A small image classifier, trained from scratch: 24-pixel images, 37.1 epochs.
Rows from block 9 of a small image classifier, named by matrix and row number. Rows with one number belong to one channel. Each number is 128 + 32 x the weight over its row's rms, rounded and kept within 0 to 255. All counts start at 0.
After each channel's rows are labels from the 100 images, of 14848, where the channel reaches its highest value: "responds to" is what is common among them. Only what is clearly more common there than usual is listed. The data: Sentinel-2 satellite tiles (TerraMesh). In brackets: how many of the 100.
# convs0: first 3x3 conv (model.blocks.9.convs.0.weight, 192x192x3x3, each kernel summed), inputs 0-95
# convs1: second 3x3 conv (model.blocks.9.convs.1.weight, 192x192x3x3, transposed, each kernel summed), outputs 0-95

convs0.104 [108 168 128 135 109 117 179 126 166  99 191 105 131 166  95 148 118 103 167 200  94 158 161 126  74 144  76 131 165  81 104 139 114  88  74 108 115 119  71 109 145 145 124 108 119 127 152 104 100  98 121 156  84 108 185 139 108 126 152  95 126 111  95 181 132 160 174 126 135 150  98 107 110 189 159 173 111  80  68 156 107 106 138  60 155  94 172 110 142 172 126 179 136  67 161 100]
convs1.104 [121  92 154 102 114  91 111  98 165 116 163 163 143 190 125 165  95 131 164 148  97 134 154 131 166 104 131 149 148 133 116  97 172 135 101 139 161 163 113 148 142  91 184 137 129 171 141 169 137 132 148 130 123 151 144 162  79 114 167  18 146 134 141 182 115 126 154 138  97 120  74 180 150 121 138 171 105  97 128 126  96 110 128 131 125 157 121 103 110 164 135 168 194 104 101 140]
responds to: bare ground (53); snow or ice (42); main land cover: rangeland (42)

convs0.119 [119 157  82 103 147 114 180 165 109 121 134 124 159  68 143  73 138  61 144 169 114 127 106 152 135 147 141 129 146 162 221 114 146  91 109 127 110 136 175  76 156 113 138  69  78 107 126 193 151 104 142 147  80 179 124  95 174 121 147  49 102 104 113  77 172  72 161  93 129 184 121 106 163 126 118 158 147 132 157 122 108  84 128 154 132 117 113 165 100 201  66 136 103 140 125 140]
convs1.119 [134 109 118  79 166 156 145 102 155 109 112 135 107 164 116  95 197 120 142 122 125 126 203  78 121  90 169 148 132 103 110  98  97  82 117  86 142 119 161 115 154  78 133  83 126  80 128  93 101  56 129 108 145 157 121  74 114 123 102 167 151 154 133  90 183  78 122  73  83 148  63 110  85 151  68 105 162 121 169  49 100 103 126 147 137 131 145 136 142 118 113 120 174 124 115 172]
responds to: trees (89); clouds (57); main land cover: trees (57)

convs0.62 [170 202 133 127 151 123 177 146 130 141 118 162 128 109 160 132  92  96 114  99 159 137 162 110 139 148 174 128 139 183 119 144 135 152 124  50 111 106  78 147 137 120 127 185 139 105 110 159 152  90 142  85 121 139 129 105 144 120 100  93  59 114  90 104 156 130  88 133 129  99 128  81 188 125 153 121 126 160 135 149 202 130  78 161 130 137  83 108 111 124  96 120  80  89 102 177]
convs1.62 [151 145 173 188 141 101 116  81  96 133 171 101 136 130 159  78 131  91 122 138 124 140 138 120 111 154 117 159 129 181 134 128 115 100 113 148 143  83 134 174 128 157 101 176 104 144 160 154 148  69 146 117 142 161 128 100 141 164 165 182  76 139 173 105 247 130 138 100 117  46 165 163  99 105 177 161 105 175 149 147 112 161 140 123 130 134 153 157 147 197  80  96 115  73 129 124]
responds to: main land cover: trees (46)

convs0.40 [152 197  78 132 155  69 110 164 149 117 145 121 123 162 197 205 139 167 136  85 113  73 115 148  85 139 134 110 124 125 107 116 143 131 140 139 174 123 122 139 139 140 144 139 115  63 126 161 164 151 170 121 131 136  81  62 114 120  97 143 124 167 115 100  89  78  76  85 124 147 111 153 105 132 162 155 180 105  67 144 134 145 170 130  79 174 134 146  99 159 137 135 115 128  82 125]
convs1.40 [ 85 146 145  95 117 130 170 155 100 106 121 151  89 130 150 162  90 153 127 131  94 129 161 117  90 136  88 114 128 101  81 129 106 146 131  58 114 130 135 151 180 127 138 119 104 144  98 125 112 163 143 146 121  86 169  90 113 130 147  86 131 126 171 149 163 149 148 129 186 116 144 172 115 109 121 105  63 205  92 130  60  64  81 135 112 121 108  79 127 122 120 239 114 164  99  17]
responds to: main land cover: trees (43); clouds (37)

convs0.13 [131 108 132 156 172  67 105 123 106 133 159  65 161 120  70 141 159 175 139 119 139 164 159  58 108  93 143 119 145 122 183  94  99 146 109 138 103  83 127 119 154 123 135 210  66 108 139 107 130  65 132  82 134 141 145 149 100  73  92 128 137 135 118 105 170 146 149  89 148 107 126 143 134 144 213  98 125  82 148 124  70  97 115 104 120 106  93  74 104  99  65 104  68  95  67 129]
convs1.13 [150 127 102 109 177  86 155  98 116 102 151 111 146 110 191 124 161  75 114 143 109 171 180 129  78 146  63 118 138 111  61 132 118 104  98 145 151 166 148  81 121 122 120 118 142 104 134 125 127 144 176 122  87 140 186 141 152 122  97 133 104 150 119 121 117 125 134  86 140  90 158 106 153 113 114 151  91 196 111  57 121 124 135  58  84 111  88 108 115 104 165 112  93  83 103 193]
responds to: crops (66); built area (62)

convs0.1 [116 109 139 133 167  80 117 113 126 141 171 143 129 169 129  67 138 165 185 111 175 121 146  79  87 177  71  68 118 115 120 104 140 177 130 154 143 141 110 136 129  90 113 198 112  81 168  88 107 140 106 184 144 175 117 167 126 154 127 174  53 171 161  96 109 160 143  60 107 118 101 139 112 168 192  92  80 151  91 143  98  85 125 149 144 153 138 151  94 130 125 158 143 162 166 113]
convs1.1 [129 128 105 153 219 170 192  98 126 103 145 101 120 165 123 149 144 137 162 136 116 117 149 142  86 128 179 141 127  50 149 123 138 138 119 143  97  88 132 173 107 119  57 202 144 108 108 136 146  88 106 141 118  91 124 173 110 111  88 133 166 187  83  92 140  76 161 139  84 112  94 123 160 122 148 156 123 198 196 132  99 162 127 108 222  98 159 152 162 150 146  86 127 139 114  76]
responds to: crops (94); main land cover: crops (87)

convs0.143 [161 122  76 129 150 165  54  78 148 153 137 123 130 101  94 114 148 129 126  99 129 112  94  91 154 144 141 186 129 149 142 104 164 104  69 144 111 109 172 142 113  97 137  77 137 127 132 159  77 126 158 220 114 126 116 165 155 124 136 117 167 153 112 141 141 148 118  93 118 109 146 142 104 138  86 111 147 143 108 144  94 126 157 131  70 147  98  87 102  79 102 118 143 144  95 126]
convs1.143 [150 143 146 144  58 181 175 136  82 178 146  97  87 142 139 136 118 113 111 149 152 120 121 175 168 142  82 167  82 142 137  93  94 161 187 136 156 116 123 165 144 142 117 108 121  98 139 122 148 138 136 145 157 145 145 120 134 103 121 128 117 103 145 148 144 211 141 123  98  80 193 195 173 116 141 154 141 112 134  64 135  83 134 116 135 145 120 182 138  66  95 123 115 182 152 114]
responds to: snow or ice (90); main land cover: snow or ice (82)

convs0.41 [191 155 188 124 132 118 121  70 149 134 143  93 135  74 148  74  84 100 147 164 155 191 152 104 101 113 133 123 140 169 115 118 133 155  65  99 106 159 148 163 143 103  88 137 147 205 167 128 123  66 114 123  98 172 140  95 126 121 152 163 129 130  67 127 157 130  87 117  86  59 174 107 146 115  72 107 103 166 142 197 143  95  85 156 147  58 106  88 130 104  99 133  99 152 177  93]
convs1.41 [141 116 140 166 182 174 161 105 114  83  67  46 164  98 130 122 130 114 155  96  82 160 125 165 107 159  91 162 134 193 102 126 142 143  88 126 122 109  86 142 147 101 156 162 161 125 121 162 142  89 111 167 152  78 135 170  85 156 134  98 159 142 109 136 145 196  96  87 148 115 153 172 128  79  78 191 114 135  94 145 129 135  93 165 109 152  82 115 177 143 153 111 194 130 116 122]
responds to: snow or ice (69)

convs0.183 [182 147 169  96 127 117  92 145 103 117 132 114 119 112 121 178  74  83  83 124 142 127 136 120 108  87 140 116 122 115 157 104 143  98 109 125  67 120  97 135 155 126  81 169 158 158 105 159 142 110  98 157 145 201 103  91 110 114 129 212 163 128  92 113 113 170 130 111 110 112 167 120  49 144 148 116  73 158 148 155 138 117 129 166 141 160 126 107 214  62 136  79 114 107 103 194]
convs1.183 [164 125 147  93 126 100 174 118 135 122  95 179 157 145 119  99 102  57 108  81 126 107 151  83 156 113 162 155 138 139 109 138 119 133  69 125 127 117 164 132 116  74  55 125 194  80 148 163 178 172 140 152 154 110 138 100 125  55 137  96 142 175 151 184 118 151 128  68  99 164  92 136 125 147 134 158 127  80 147 143  95 185 246  42 137 124 154 163 139 161 159  91 126 152 125 117]
responds to: main land cover: trees (49)