python train.py --arch="resnet" --model="image classifier" --horizontal_flip=true --translate=0.12 --weight_standardization=false --depths=[4, 4, 4] --stem="single" --init="kaiming_normal" --residual_init="scaled_by_depth" --max_precond_dim=1024 --one_sided=false --adamw_lr_other_params=0.0022 --max_steps=10500 --warmup_steps=520 --adamw_weight_decay_other_params=0.01
Rows from block 7, named by matrix and row number. Rows with one number belong to one channel. Each number is 128 + 32 x the weight over its row's rms, rounded and kept within 0 to 255. All counts start at 0. Numbers have three digits each. After the name is the row's rms in percent of the matrix's.
# convs0: first 3x3 conv (model.blocks.7.convs.0.weight, 112x112x3x3), inputs 108-111, a 3x3 kernel for each
# convs1: second 3x3 conv (model.blocks.7.convs.1.weight, 112x112x3x3, transposed), outputs 108-111, a 3x3 kernel for each
convs0.0 083:104120112142141114090103122099095136115169176111133166142148167077153130087143127195104172144128175137129132
convs1.0 085:099103092094100126120120044047136092161168191120117093160116129213127116161101104156130100163106071127113098
convs0.1 085:135125136117144178155084165124085098149152143125102150113082125146095110120106138067163126139143128177112114
convs1.1 095:135154107130149131169106137146128108165164114109115103059097100184164183160117158142090147118158163172160096
convs0.2 107:106136141201177173165100058181131092172132119145119139110119144119071130148108148179111084112115172143078175
convs1.2 102:131223132068110195072137150088076069063045140106100152111080120080105106102086196098145095075108071145098140
convs0.3 098:125142125104152170159148099129089077100141107113087160095207197127109114118155116168111100135147122165123130
convs1.3 102:110092112075110094108087135145141074171061091085086099075030085126130164116117183116139090111094074122112143
convs0.4 094:120118068111070156128115136080107129134119169129093074088112127086100135094143148108123153127095072135069145
convs1.4 097:179141124141132122107125117137128058165104146137132194070107172146185173163157148136153153185151144150195143
convs0.5 122:116075157160073135101156126152147182130102143066129126152114160155095100188126106189091136093103046103169147
convs1.5 117:130114155192179114074160172180170118100162183098083145117100109109133157121163118100182099145104169120160150
convs0.6 097:165097121209153157098104157100106135111131109165105183135169146148115122125134128121109122074085121155128165
convs1.6 101:159120129176137163162099142102137155062057120109087018148110115093123093153143122089116153142170077097123130
convs0.7 107:115110148089093100118141104135205169142169159161142130109092103108103087142114106116100100147195147126160103
convs1.7 101:068129105109095106160100056110174123180134113151148116115142158149089117094111094112101058134117125164102120
convs0.8 093:103185054130098124143087079080150131215164142144105103113102144184132148159089158104150153171112143168094117
convs1.8 093:192054174119076197108048150129180120137134160082147207171138147123116143121083183167140111116099110044188098
convs0.9 086:114153158122159153106159149125159178128153155088137186122093131132143158158136142103137085119190137135172130
convs1.9 088:126112088087112100073120119121139174158100116193190131162095126161147139122136135079087105110081089180170138
convs0.10 126:158165094096095117142169116143099167172158123098139113127187102123061127130128101106154137158105115133173122
convs1.10 115:084188123184084105164083146057116130160166112097133158117166152105107144135163110141129158148104117082114115
convs0.11 112:172142131137167135080125152153152126068153133174113142135134124142125106149091159130140124108188141102105110
convs1.11 103:128194175073068178125151205133144068086143140085166126127088087173123155178115181169200129150148165154227174
convs0.12 094:111115103062167110116159139156146151147125131142090210171119145086117149095101169093128057173147137132148144
convs1.12 101:080133170130130089140142148146153100226124114093185132086163091154133090178095172138163090135129127120122181
convs0.13 090:094197091146114099141153120165159127112155164189137180116121106138099105097095099174141116118132177115114123
convs1.13 092:131148131078119139160161107160093156154145091099103063131095147183102141078181184128122117147125120067139115
convs0.14 091:106078146100111171140086175120112129104069050233165113130192125152145109136147161184166096219193105167107110
convs1.14 094:168123054095153079150100179195249168094145138083106168155175157187133127138141130183132136138121065137107084
convs0.15 088:104082138192137139152062150101073081089145110114117137158126183162109107093136131153158114131110106144162072
convs1.15 093:029124175118165050054157116046159060093043122090090125074007113121156119115150120060022071085111172078079169
convs0.16 099:135089147163093132141126093171145123126185112120138172126126124161134060142145128071103096153108117160128120
convs1.16 093:136111095148172171145086188126118136103124096102153146140153099137170134137107118136162181119178229054117077
convs0.17 086:158155077204090123147142073090136111162187177152112107078155117127144167132125138108077130169190120152107149
convs1.17 091:096136137216157096180153000131115113144077081132107052131084115165116086142096087106136082105149135112161122
convs0.18 090:141149128107088086110084082087112127117129131114117128216162122132110070126136131090078093081090127143114151
convs1.18 091:126162105194132097148137163098052108104085108171151142124114182127080086140119114078116086080143139112107071
convs0.19 126:136182135175082068123121133101125179118091142162076109146120120139137068109132131110156122142140137111122117
convs1.19 122:156131089199096111115122101101137156095084100125107130097128112107117072140118110156107069145114161091102120
convs0.20 102:096057160139082108159138134119119128140152095116124140178071139142134135200148106129134100115139179123127096
convs1.20 099:119118115139133162140114115128115155133117129097147140118152117130084124103094135156132131154120109161122093
convs0.21 100:141166140133135141079145149136186081103097130079161125106117177122138141140127127168145145115200084195049151
convs1.21 098:104117116081181119164095121139147204110119064198113141179106108146140124164116112149139126092104110113116134
convs0.22 090:158109157057051081149073159135133156121158108134116126118117142168129155140124151161122110131109101098161135
convs1.22 097:106117169124128099176158119126120086182117154117081125151162123134132120121164149126101094194122118093150137
convs0.23 101:144092112162113132185098091123134108164129164109116144111179121122105116084107127134164105133141084143157081
convs1.23 105:059149186108237135106162167125080200099118166142105156055157161109104135098084149151144138105166096106158097
convs0.24 094:131119165176123114134148094106134123109143093099217170103131148149164165166120138138112113147183145121121134
convs1.24 094:182129144147135110118098098166126156107170170096185136122181161105164169135100168125139123107170096168183146
convs0.25 099:159116135211117125203117056126114073128155089095169172110141119099128102112090085068166182136159128103153134
convs1.25 104:079182128144135067033168064134177126159158183170130144179119137091160151096160159124110164113084131047118098
convs0.26 091:116117094128114130138123104112119098130164158158153144137108146126139148114141163170173134175077096101098111
convs1.26 094:100111145125128143124105167100063104094087145111159143072141123127188138127163151106110163099154160122110148
convs0.27 094:104110162117134152148072201177135180142154147040102140101112094157172131110114159061116155118174124117151173
convs1.27 093:121130120176099076139138122151137120055095129109083162129150164148162094146088116121145148133200154116140173
convs0.28 119:129143143132154090154119082158112150119147142072101158087113134123124156198082115064152145153141126116119138
convs1.28 104:110132181151073080143188098117056068151095090145172135132123125033177080069096153166137116072122097137236105
convs0.29 095:153103104117168173173077141113171119122109156108115137118144157158144105112116134098110075124136144118151178
convs1.29 094:131162137151019131161170102148120139123108192094106123094163105077111162101065149114144162101123121100147113
convs0.30 089:125095107153160163166164092143108181179162189150114132108121167124129122076082108148151127136177146148153111
convs1.30 093:177079162140231101146174140090151135154119149093112157147134104194161129099131107104081166104117191116119073
convs0.31 088:077177180092106079126079134141163119148118104136116158121183147202136111177174147104118105119216109144116133
convs1.31 096:182129072208124100158160067103184123128100094185124143118121132108124111109108124085157129142138157108183149
convs0.32 108:158105181134099116107108161101096109068123101116144143128102101138146158110167106105099117194125143117134145
convs1.32 112:107118111213114113076168073110119159104108134099067110098129149183145133125084145105131144140149134142183175
convs0.33 097:171200079144172116225079208096107160136175116119131154117143151148149122163158148072132159182157142095107091
convs1.33 096:187121084046225191115160152137145115103080128087186112127143092128171149160126137136100110147139171110167094
convs0.34 078:124164119117128154137121152141167188160177165174175180174110125171134175119152169126164142171163133120110153
convs1.34 081:108146144157168096127154181099161146124090074070132137105152157092168210109160181180176177143150115123131092
convs0.35 100:066128110146087132134111158142138150108120156099105169142143130116091110181137116080125166091126132172130115
convs1.35 099:158090145149081149144101145164148127109122126107088101123110106108149182120140138102091180101105142120128057
convs0.36 099:125114138111158146138150118103166132152167149140117146138158090166117152058137117160145141168185173102181093
convs1.36 098:055215160119103111090111169152076089168093123108072112142134179120084073124071099145129170076106143173135121
convs0.37 091:091201059130131122093128139154115133145137133126149147143169143081117149099079106134158103126139153121135124
convs1.37 097:143126117118081082145115157152185137174139154161199170163112104129094111110127137120164146127120083134146101
convs0.38 099:107132167199156095109127148143071090119129102139180158134195121105139141125115103113070143160136138117129140
convs1.38 111:104091124095127194121113130110132133122130137177178127123081102119160131131078072093090124121124134095094215
convs0.39 099:143084132184076099095121111145108118174099102120116096204163146134103153142137105158137037167144080122124118
convs1.39 096:128152115149135167145113156129138164099124126144105109106097159151163138104149165116116146120151156022069060
convs0.40 093:183138135138124131180107094078098176104105132149098127181251136172177139080145087096112144121207195155219133
convs1.40 099:179245141157180097094136151145113205144097080118138163090093192080114124117070159081098100105092145132108110
convs0.41 111:120110144126162103098097151117129126188164195132096126090075081143153109135140103161139138092207124162067111
convs1.41 106:156151139155104187185131131149107164161114051125116117110078112170149107143105164100137069158148102144134176
convs0.42 098:213132156157080098166067192116140086086179156138133099148108134149109211129085158093112108161175162173114128
convs1.42 102:121194117175156119080135059171109129164092147159080149138067108142131150143166089124129120115108131122147113
convs0.43 122:140111147150081093131074135134077158138123085084122165129140139113110129139099134093174084134130112143095145
convs1.43 108:102140154113075083172131095181017111113165161106120144128147138095055072128135114094170141101175093157184116
convs0.44 095:183132152144110096083135149142105082141141119087157128103127113094136165043176060116102122180086157116128118
convs1.44 102:141163119124175119133204117143158091161140151175125120105117082076106134120090137083178149125149099152106186
convs0.45 095:130128132128146141085118113104127147130120108157147085112128155137118130094167126181105132072175114148091124
convs1.45 095:101133135143135058183002145147113130191167220154139117115151138104157151100066108170166176123157129104171125
convs0.46 086:167145176159111124120116085146149124141134152091082141145077040146097077181064157136122136157135137111095126
convs1.46 095:155093067097089171159128126182150115115145144183093125109097081143116156126168157185167076184126142206141172
convs0.47 096:194149094115163100129145151156078117105132076067108081063122110083145136105134121213105076120102043124217133
convs1.47 105:098121083133079123107106088176058131135128155110169127148107128119128117084133119121188107084106189159102172
convs0.48 099:176115134134118117078073149142158164167133120164161164093161093165134126122135163089187163167122098166131127
convs1.48 097:194136118090159093177125174079138105146173108112127111185082120194146101154088134061167164151171143213068085
convs0.49 103:139136125109104143118174138100161086153132124153122094137138097162192147118156132114136200128211149154130128
convs1.49 099:123094121148118075118113084085096127098159136194087105100139150188190111111158126098155169149133144119143078
convs0.50 091:102099157121134159171127172161113125166090107128136086123142104093121108082127134138186088133088104169148100
convs1.50 095:097143122090083177123106093095073174128126151000119129149104112083096109088037140151125148113087164095072103
convs0.51 094:132158135152129140159100136118153144129105172094120173147127177149140133088127144146192145180171127110120150
convs1.51 094:128107107076111129078101084141148130175154112165102095116106114169124139202112064168065117091142104119164076
convs0.52 078:106137154119175159184223113120133107166138099114072123175206132151143152127153177122157148156148187118032060
convs1.52 084:217052021139065146080100143084117102127124133147142145055140162129163116099136119116215111122129085140195122
convs0.53 103:126158146062154105154151138076130158114143152116148151108150165111162137135113109145091097164173151086160100
convs1.53 104:150127138110130158102076089146081097147148113031187145112157131132156104115155138167169172132176135137091158
convs0.54 125:144107133118168158094130162108115126147083096151103131171120113152185112111139161062133144202068117191103141
convs1.54 115:124195149134129177112156161098135169176201167092112129114117132117129152168115111115159057124077134122102110
convs0.55 097:158124112198098176172133081142159227133144137173184113166191149120155181169168144141152103126109227127101078
convs1.55 109:168137098036190111125118167133111097095173165097173178088145113126119147167164147143099132141166111120101160
convs0.56 093:191131146170087156167122142166119121127171140151104122088145134166164099127132132057129126062131108081176111
convs1.56 097:056156149161173067133126108128112110180126094096178159174121110169140090131139113133149103135157094102157085
convs0.57 091:148099092091110171193106148049130131126077116118117113086090158116180179117099078100177122172162112070142109
convs1.57 099:049155145087098171125043133114154112081164098126132168200159090093098141140141091067097119087090113092119154
convs0.58 089:134120108073096137078147114087105059088121169128166174094082132132135174113144150116143120164134161156164144
convs1.58 088:094141144134153149115086162097160136160105135158152152150191133184132141115096095178162125138129133092113100
convs0.59 100:176140100148148099072153128127129159132144141128104113164143108211166093142148065111095125120071063119086087
convs1.59 096:158069162176076142096118108121183146139140136094195106176161136155100104148145119141131119162126116107176154
convs0.60 098:187132133070200099107223125086117150128139131082114109125158115150176112099147146084066149164198123105163078
convs1.60 100:122120216175103158119111186112109142134103157131123106085112154134130109101055125103166177138100199099167193
convs0.61 135:107059146165145071132112142129106097106091107116086117171187150151107095102165087115121124103087132119114143
convs1.61 123:075112184104150158141110141085093138137089113159105100144104139136093133134128083157095149153036090144116109
convs0.62 095:087046124101088138147155111124090128114144170154133171106113114133155133114142091125087185140151179081122127
convs1.62 093:038042126154098161093112093183117093130083100140135154174143149197178143140127095125169129186126117132116138
convs0.63 090:174126170161125130196171060166125137097095173111091149083105113115107135090087107159127141154155167112133136
convs1.63 096:132155110077142117163172126081109076089098161066103141124144148187095109125061148108112128108170101145170141
convs0.64 101:126098146119150118127157136098107118137182194090125104110069071160109193139119117109099160120116145190170134
convs1.64 101:075031092189120165078112120129099183201099137163052101150121134113142131108112099095127137112178226110138139
convs0.65 095:037159168127118108133090122188115087136139186111103109107093129166151144109134138121135074135176131141153090
convs1.65 097:108101045143072161138103124160122126111104132196172174149152068150107195140162139148096092114079180116165174
convs0.66 105:193091125118159143095098127168121048204159180112099146133156132069135163119126104150107133138057125134144144
convs1.66 107:135140120136101122096150069102115161130123110175115155149141132156151102183112124086118167169123132160149083
convs0.67 099:131132108055147170168165156097125110130144103113111133112120086140158124155130140112160099181120097083140122
convs1.67 104:157141069111078161163130146130201132136160120218086149129120109161118129148124158079187152133168086152112152
convs0.68 112:072104221106141198150120124107134122105118115156099123121123091122156164138200141074119144108157106106105128
convs1.68 107:158154165104126140087167154192158148145167168149111138153123175120149175167191110205100146182151196125135152
convs0.69 115:136140172112105110096110125165155095080113168153126103056124190144119148102130141179158120125127100157162108
convs1.69 109:070091115128120109158069075159148156082125151147131165122143193131118102165096159135160179126095148175129129
convs0.70 087:154214094165152151124105107115156080111147129119162120144127106087094109159116130103134113114157183105207049
convs1.70 089:155175180140172148134132064137116113087196142147137175166173168113147123102159103089189149046122109108160101
convs0.71 092:108130185136158151200147150134123121166127103141163140172178183194212231117151156131120097138099118155163117
convs1.71 094:105084086203111113146193107155094097097170151147155193127105101126168158137139167134100060145147140136123098
convs0.72 122:178089120082183068099175135158126120192086142115136115091150103167035161188131127157118118130145158147079148
convs1.72 112:195176100149169134123184141078150094087129105188116148167150129143097134097135143110157130208107131099094092
convs0.73 090:125118152159152129168083068090091118081092150049108107141106096137093126096137119126149111153144112205134134
convs1.73 094:166170094158160162143099157078152052133112130157199174194108144163138103114145130150126111141126135152158118
convs0.74 120:090165142140104192081140156151113138093134098117103136144125152194147127107137144119141157135137125100119186
convs1.74 116:075130111163111178157160125142142171134093083069122083131170128148107167125133097127114141175086158063161123
convs0.75 094:123154149126153091156135136120114138139192180113120158162127098162133110123153120154127153185149161113107103
convs1.75 089:099117086095091102068075125168158174199141146196169162099096089106114059118123143143086113136121140161160190
convs0.76 089:130161156104154124082194132126088112177125117124100089164163135132160127114159097138164137081119133112126152
convs1.76 095:142129163133089093080071108094138109077083102120087123091118100158100108139100135183162182157137131147138128
convs0.77 103:173108126118130127121131099177124122132115094183140123180121167086125141141119117142092135105057083206099145
convs1.77 105:123115087136093059110109135118171211178101122125152133123163119193119083082105172108146141221068098153174125
convs0.78 086:133131146146129098122164092145117078143094108105146167134133091107166096122148085139137115125144119098181138
convs1.78 095:122135156106104113082114089119101133131145134108167130113181198035111155136113119135150134092064110141098101
convs0.79 093:090144120149144105105104118111127167095130116140126162098089094137101128122122084122157179120153100149104130
convs1.79 101:105137083150159125174143113145208168126086065136127127199166112140101166163151121084149125138105133146132117
convs0.80 103:163104149153100143164120097113157139115064139199188146144156170158136109110062075151118129156082109142084186
convs1.80 097:128199101132104109106118127129102156134190108150149132121163132124072086115119102088156124109134109178152120
convs0.81 095:146079206070171093125159107137118121166130162147185177159142118099144170134114116158150131131073122116105108
convs1.81 098:135146121110137036128212106182193106176187072134118134166123101136174098145123079135131089136138080171156125
convs0.82 113:117228199108083109122061089112095128086068064155115114127179154164193181102152092103076099155087121144161149
convs1.82 110:160067125091198096068137134104147160111127160171057095076157116099177111070069117092154148174114125093085148
convs0.83 115:194123159146089170071156132134156121166154104109136078096164113204152193134134118120127172180197082152162062
convs1.83 104:159050226131108171160150147123121149231161160108084161132099145092131162163107132132067134141182241092095176
convs0.84 088:088143124156122150100151143129133149147137160160120107175149141188140116138077103088130110078129184130135103
convs1.84 089:116102135052171139087127182144149096152150183098171129106108187122152160122110157117113082146131138087078085
convs0.85 083:080159125143107102204089198152122133091133178150173147122148156154082135098063089118136143148168163149168121
convs1.85 097:116132148148150163170153201150171086041094117191158110069140126160183106154111126151110155123191129117068072
convs0.86 125:122155124139156156179152109098111148188064103097153102125150106120152090106127117067092173143135091161145124
convs1.86 106:178219068114191121139139193116100099125137131149115119184084083064112129091157090167117115089094104123162137
convs0.87 127:113127153102135136132104159082114170141091156124140152099093154175109094115172133155143156056141107119097145
convs1.87 116:109129151141119112125190090118087125127198098149082135125164148157112051100097107153139098103158156109069132
convs0.88 093:123077097093165159073070112121128164127127107130132075109171125174127131143145117068102102160159142133173174
convs1.88 097:083126117112083124090107144102131120085127059146125156102163113170152131172161167034115090090141088127191149
convs0.89 100:129127106126128174054130127181162130156130199144173144141143112160106091125122131094143147152109178112093140
convs1.89 094:127088139137151092085098061090094130035106145153130189163159146133183145149191189126080076104138096074106129
convs0.90 108:109126124190086152144155166092121128150067128151160131134154085145144181176120129128140131138143183142144107
convs1.90 104:084054161147107093095128129096133105104144094102042101098109176106086135086141103069068158106101172144142128
convs0.91 090:116095112142106113127130157129151116092104103128112087143157101140207091099135134104142138136144176189159167
convs1.91 096:117115169081109112090149070121042168149109117142106095097142172141145168110152149118132176085110115144094136
convs0.92 115:127065143095135113129154155152149137120149139117191111170086130139079101110128128110067151107225117105122134
convs1.92 107:162147222215069139200101123075176094112152094166158103140114126141096080127100144122080095145032122166136110
convs0.93 088:120147166087157098088107155111096181158128104105140081135145142112126145118120124133133167117166132100122128
convs1.93 097:135116116068121080064151151171151110150148095089116138174161165157149199112119145112161157101077133133139141
convs0.94 083:094144139116177107123129087085152149134092114126099097171108123163169169155140157135163108142146168141162184
convs1.94 096:181082088086131206084150155109160121192097100116157149108111135120137099145104109168130131150166126162154114
convs0.95 115:171167117160229027148140114159110136105084156116112140140107124194110097160100081118144135130178074118113146
convs1.95 111:214157059113110194191103161065155071116121081136081178142210120066130101151124175115106155100088158108141094
convs0.96 115:121048120136103137169127143145148121138074111137112095127141093160204136140129096062159076099138097110118188
convs1.96 096:070106108065137129063134101144155137175120135136127118139126126182104196149139082145128143111167141140159052
convs0.97 092:107114167149177172098131226132142113112148155121130106203085076148132169143147140101117125079166132098149103
convs1.97 096:125141191163143185180064133152126114088087149098097125109096127112194175079173126083169113125131121089143090
convs0.98 085:186137209137107160114083157124128060151121093125127110150141171134152187125115108097132138114103121114130111
convs1.98 095:102133064129128104096134138099111123163131042173111085104090108140175138158154157137107119146101109130107173
convs0.99 088:143122143173114076140144096124135150124134119187139129143145149155126094123140142080141139102071161043189157
convs1.99 100:165134157221147025128172161156148084130096114113050136141102108118048108099090136083083101094112152095026161
convs0.100 087:083165114072068097146046118115113149140162118148171155154166173158139149160123079172153186157163164192141175
convs1.100 088:097066068151125168147127141127161142133141147125124097103076101108103131133097126142190126163180134137079134
convs0.101 091:106117083115092138149104058154198094145106086137090110073127124096143117112176110135194137124160164133144114
convs1.101 088:162190097118126149138054139084135108141143131146129128136115156170116112061158161134084142109116159119125155
convs0.102 104:123090152135075110147083117101195111177219137141111054180177136131108092163155097078207144093097161135154139
convs1.102 102:073143178142077140157121098186124115130033180136104145084126132077079092096080115169093160139103067088104088
convs0.103 123:158157152145188113121109075095062119102210194175162075104072143098163181135120109131131125135114104075151106
convs1.103 119:124151188095117167155171171199170136104164190095128137096113117135117182132139101115089094093104104164080132
convs0.104 105:161112187106101158088181107169143145153143156096105139087187086154123172103094156122135141084145162140149156
convs1.104 103:135111169112090141097233190149117120153056124150171113117105120123125123149182187152110138142091098188134106
convs0.105 102:067135134102147107100153161096172082091116146088143148149103153161143145130154130134170089082136091136104135
convs1.105 104:125136123161088129119122089052125147095086096208120146142063125118107032054089130119128106155103068132131068
convs0.106 108:161125208189118119174159104131183112104167147140116147083145128109127169156120145095081046092129168173206129
convs1.106 104:116147141141232106147174105099070139074123140136139112123149126157162075127171128179134186173088186149143113
convs0.107 091:142075099165103105142144092154159192166174167111167134114150140149187081158163151118133095155133094158166121
convs1.107 090:133087102142146133199133125145135141131085129157128138181166235136161148123161146161177168117184112119125164
convs0.108 104:160075080113096072081148155173141153105166157093092159044107104119124111137107157172138119099162153112148159
convs1.108 102:133114105120040149133108203142149121139112173060111087140143120114105197153142158158130107107182193134093089
convs0.109 099:125132112088134165110091137138130157148150149117114152099151144164194161119191182107100148134195125128110145
convs1.109 105:116109148138134113087117149115122112144143138148105152141141115182208151129146128144187079150154145115166083
convs0.110 096:129141131131165177126150177085107150116175091130138176122167149169139136096076116115099128135131110136144106
convs1.110 101:110123135139069171062119107218126132161174114068126094072105118093083117119093078109108172104130152133065117
convs0.111 102:077093177102204100131123128150138130189121143120091114133126105107127121142140113136108130048118170133116097
convs1.111 097:180123168174153142138094108163119141115127096110119184181154125145089155169195159126070116154126118148111070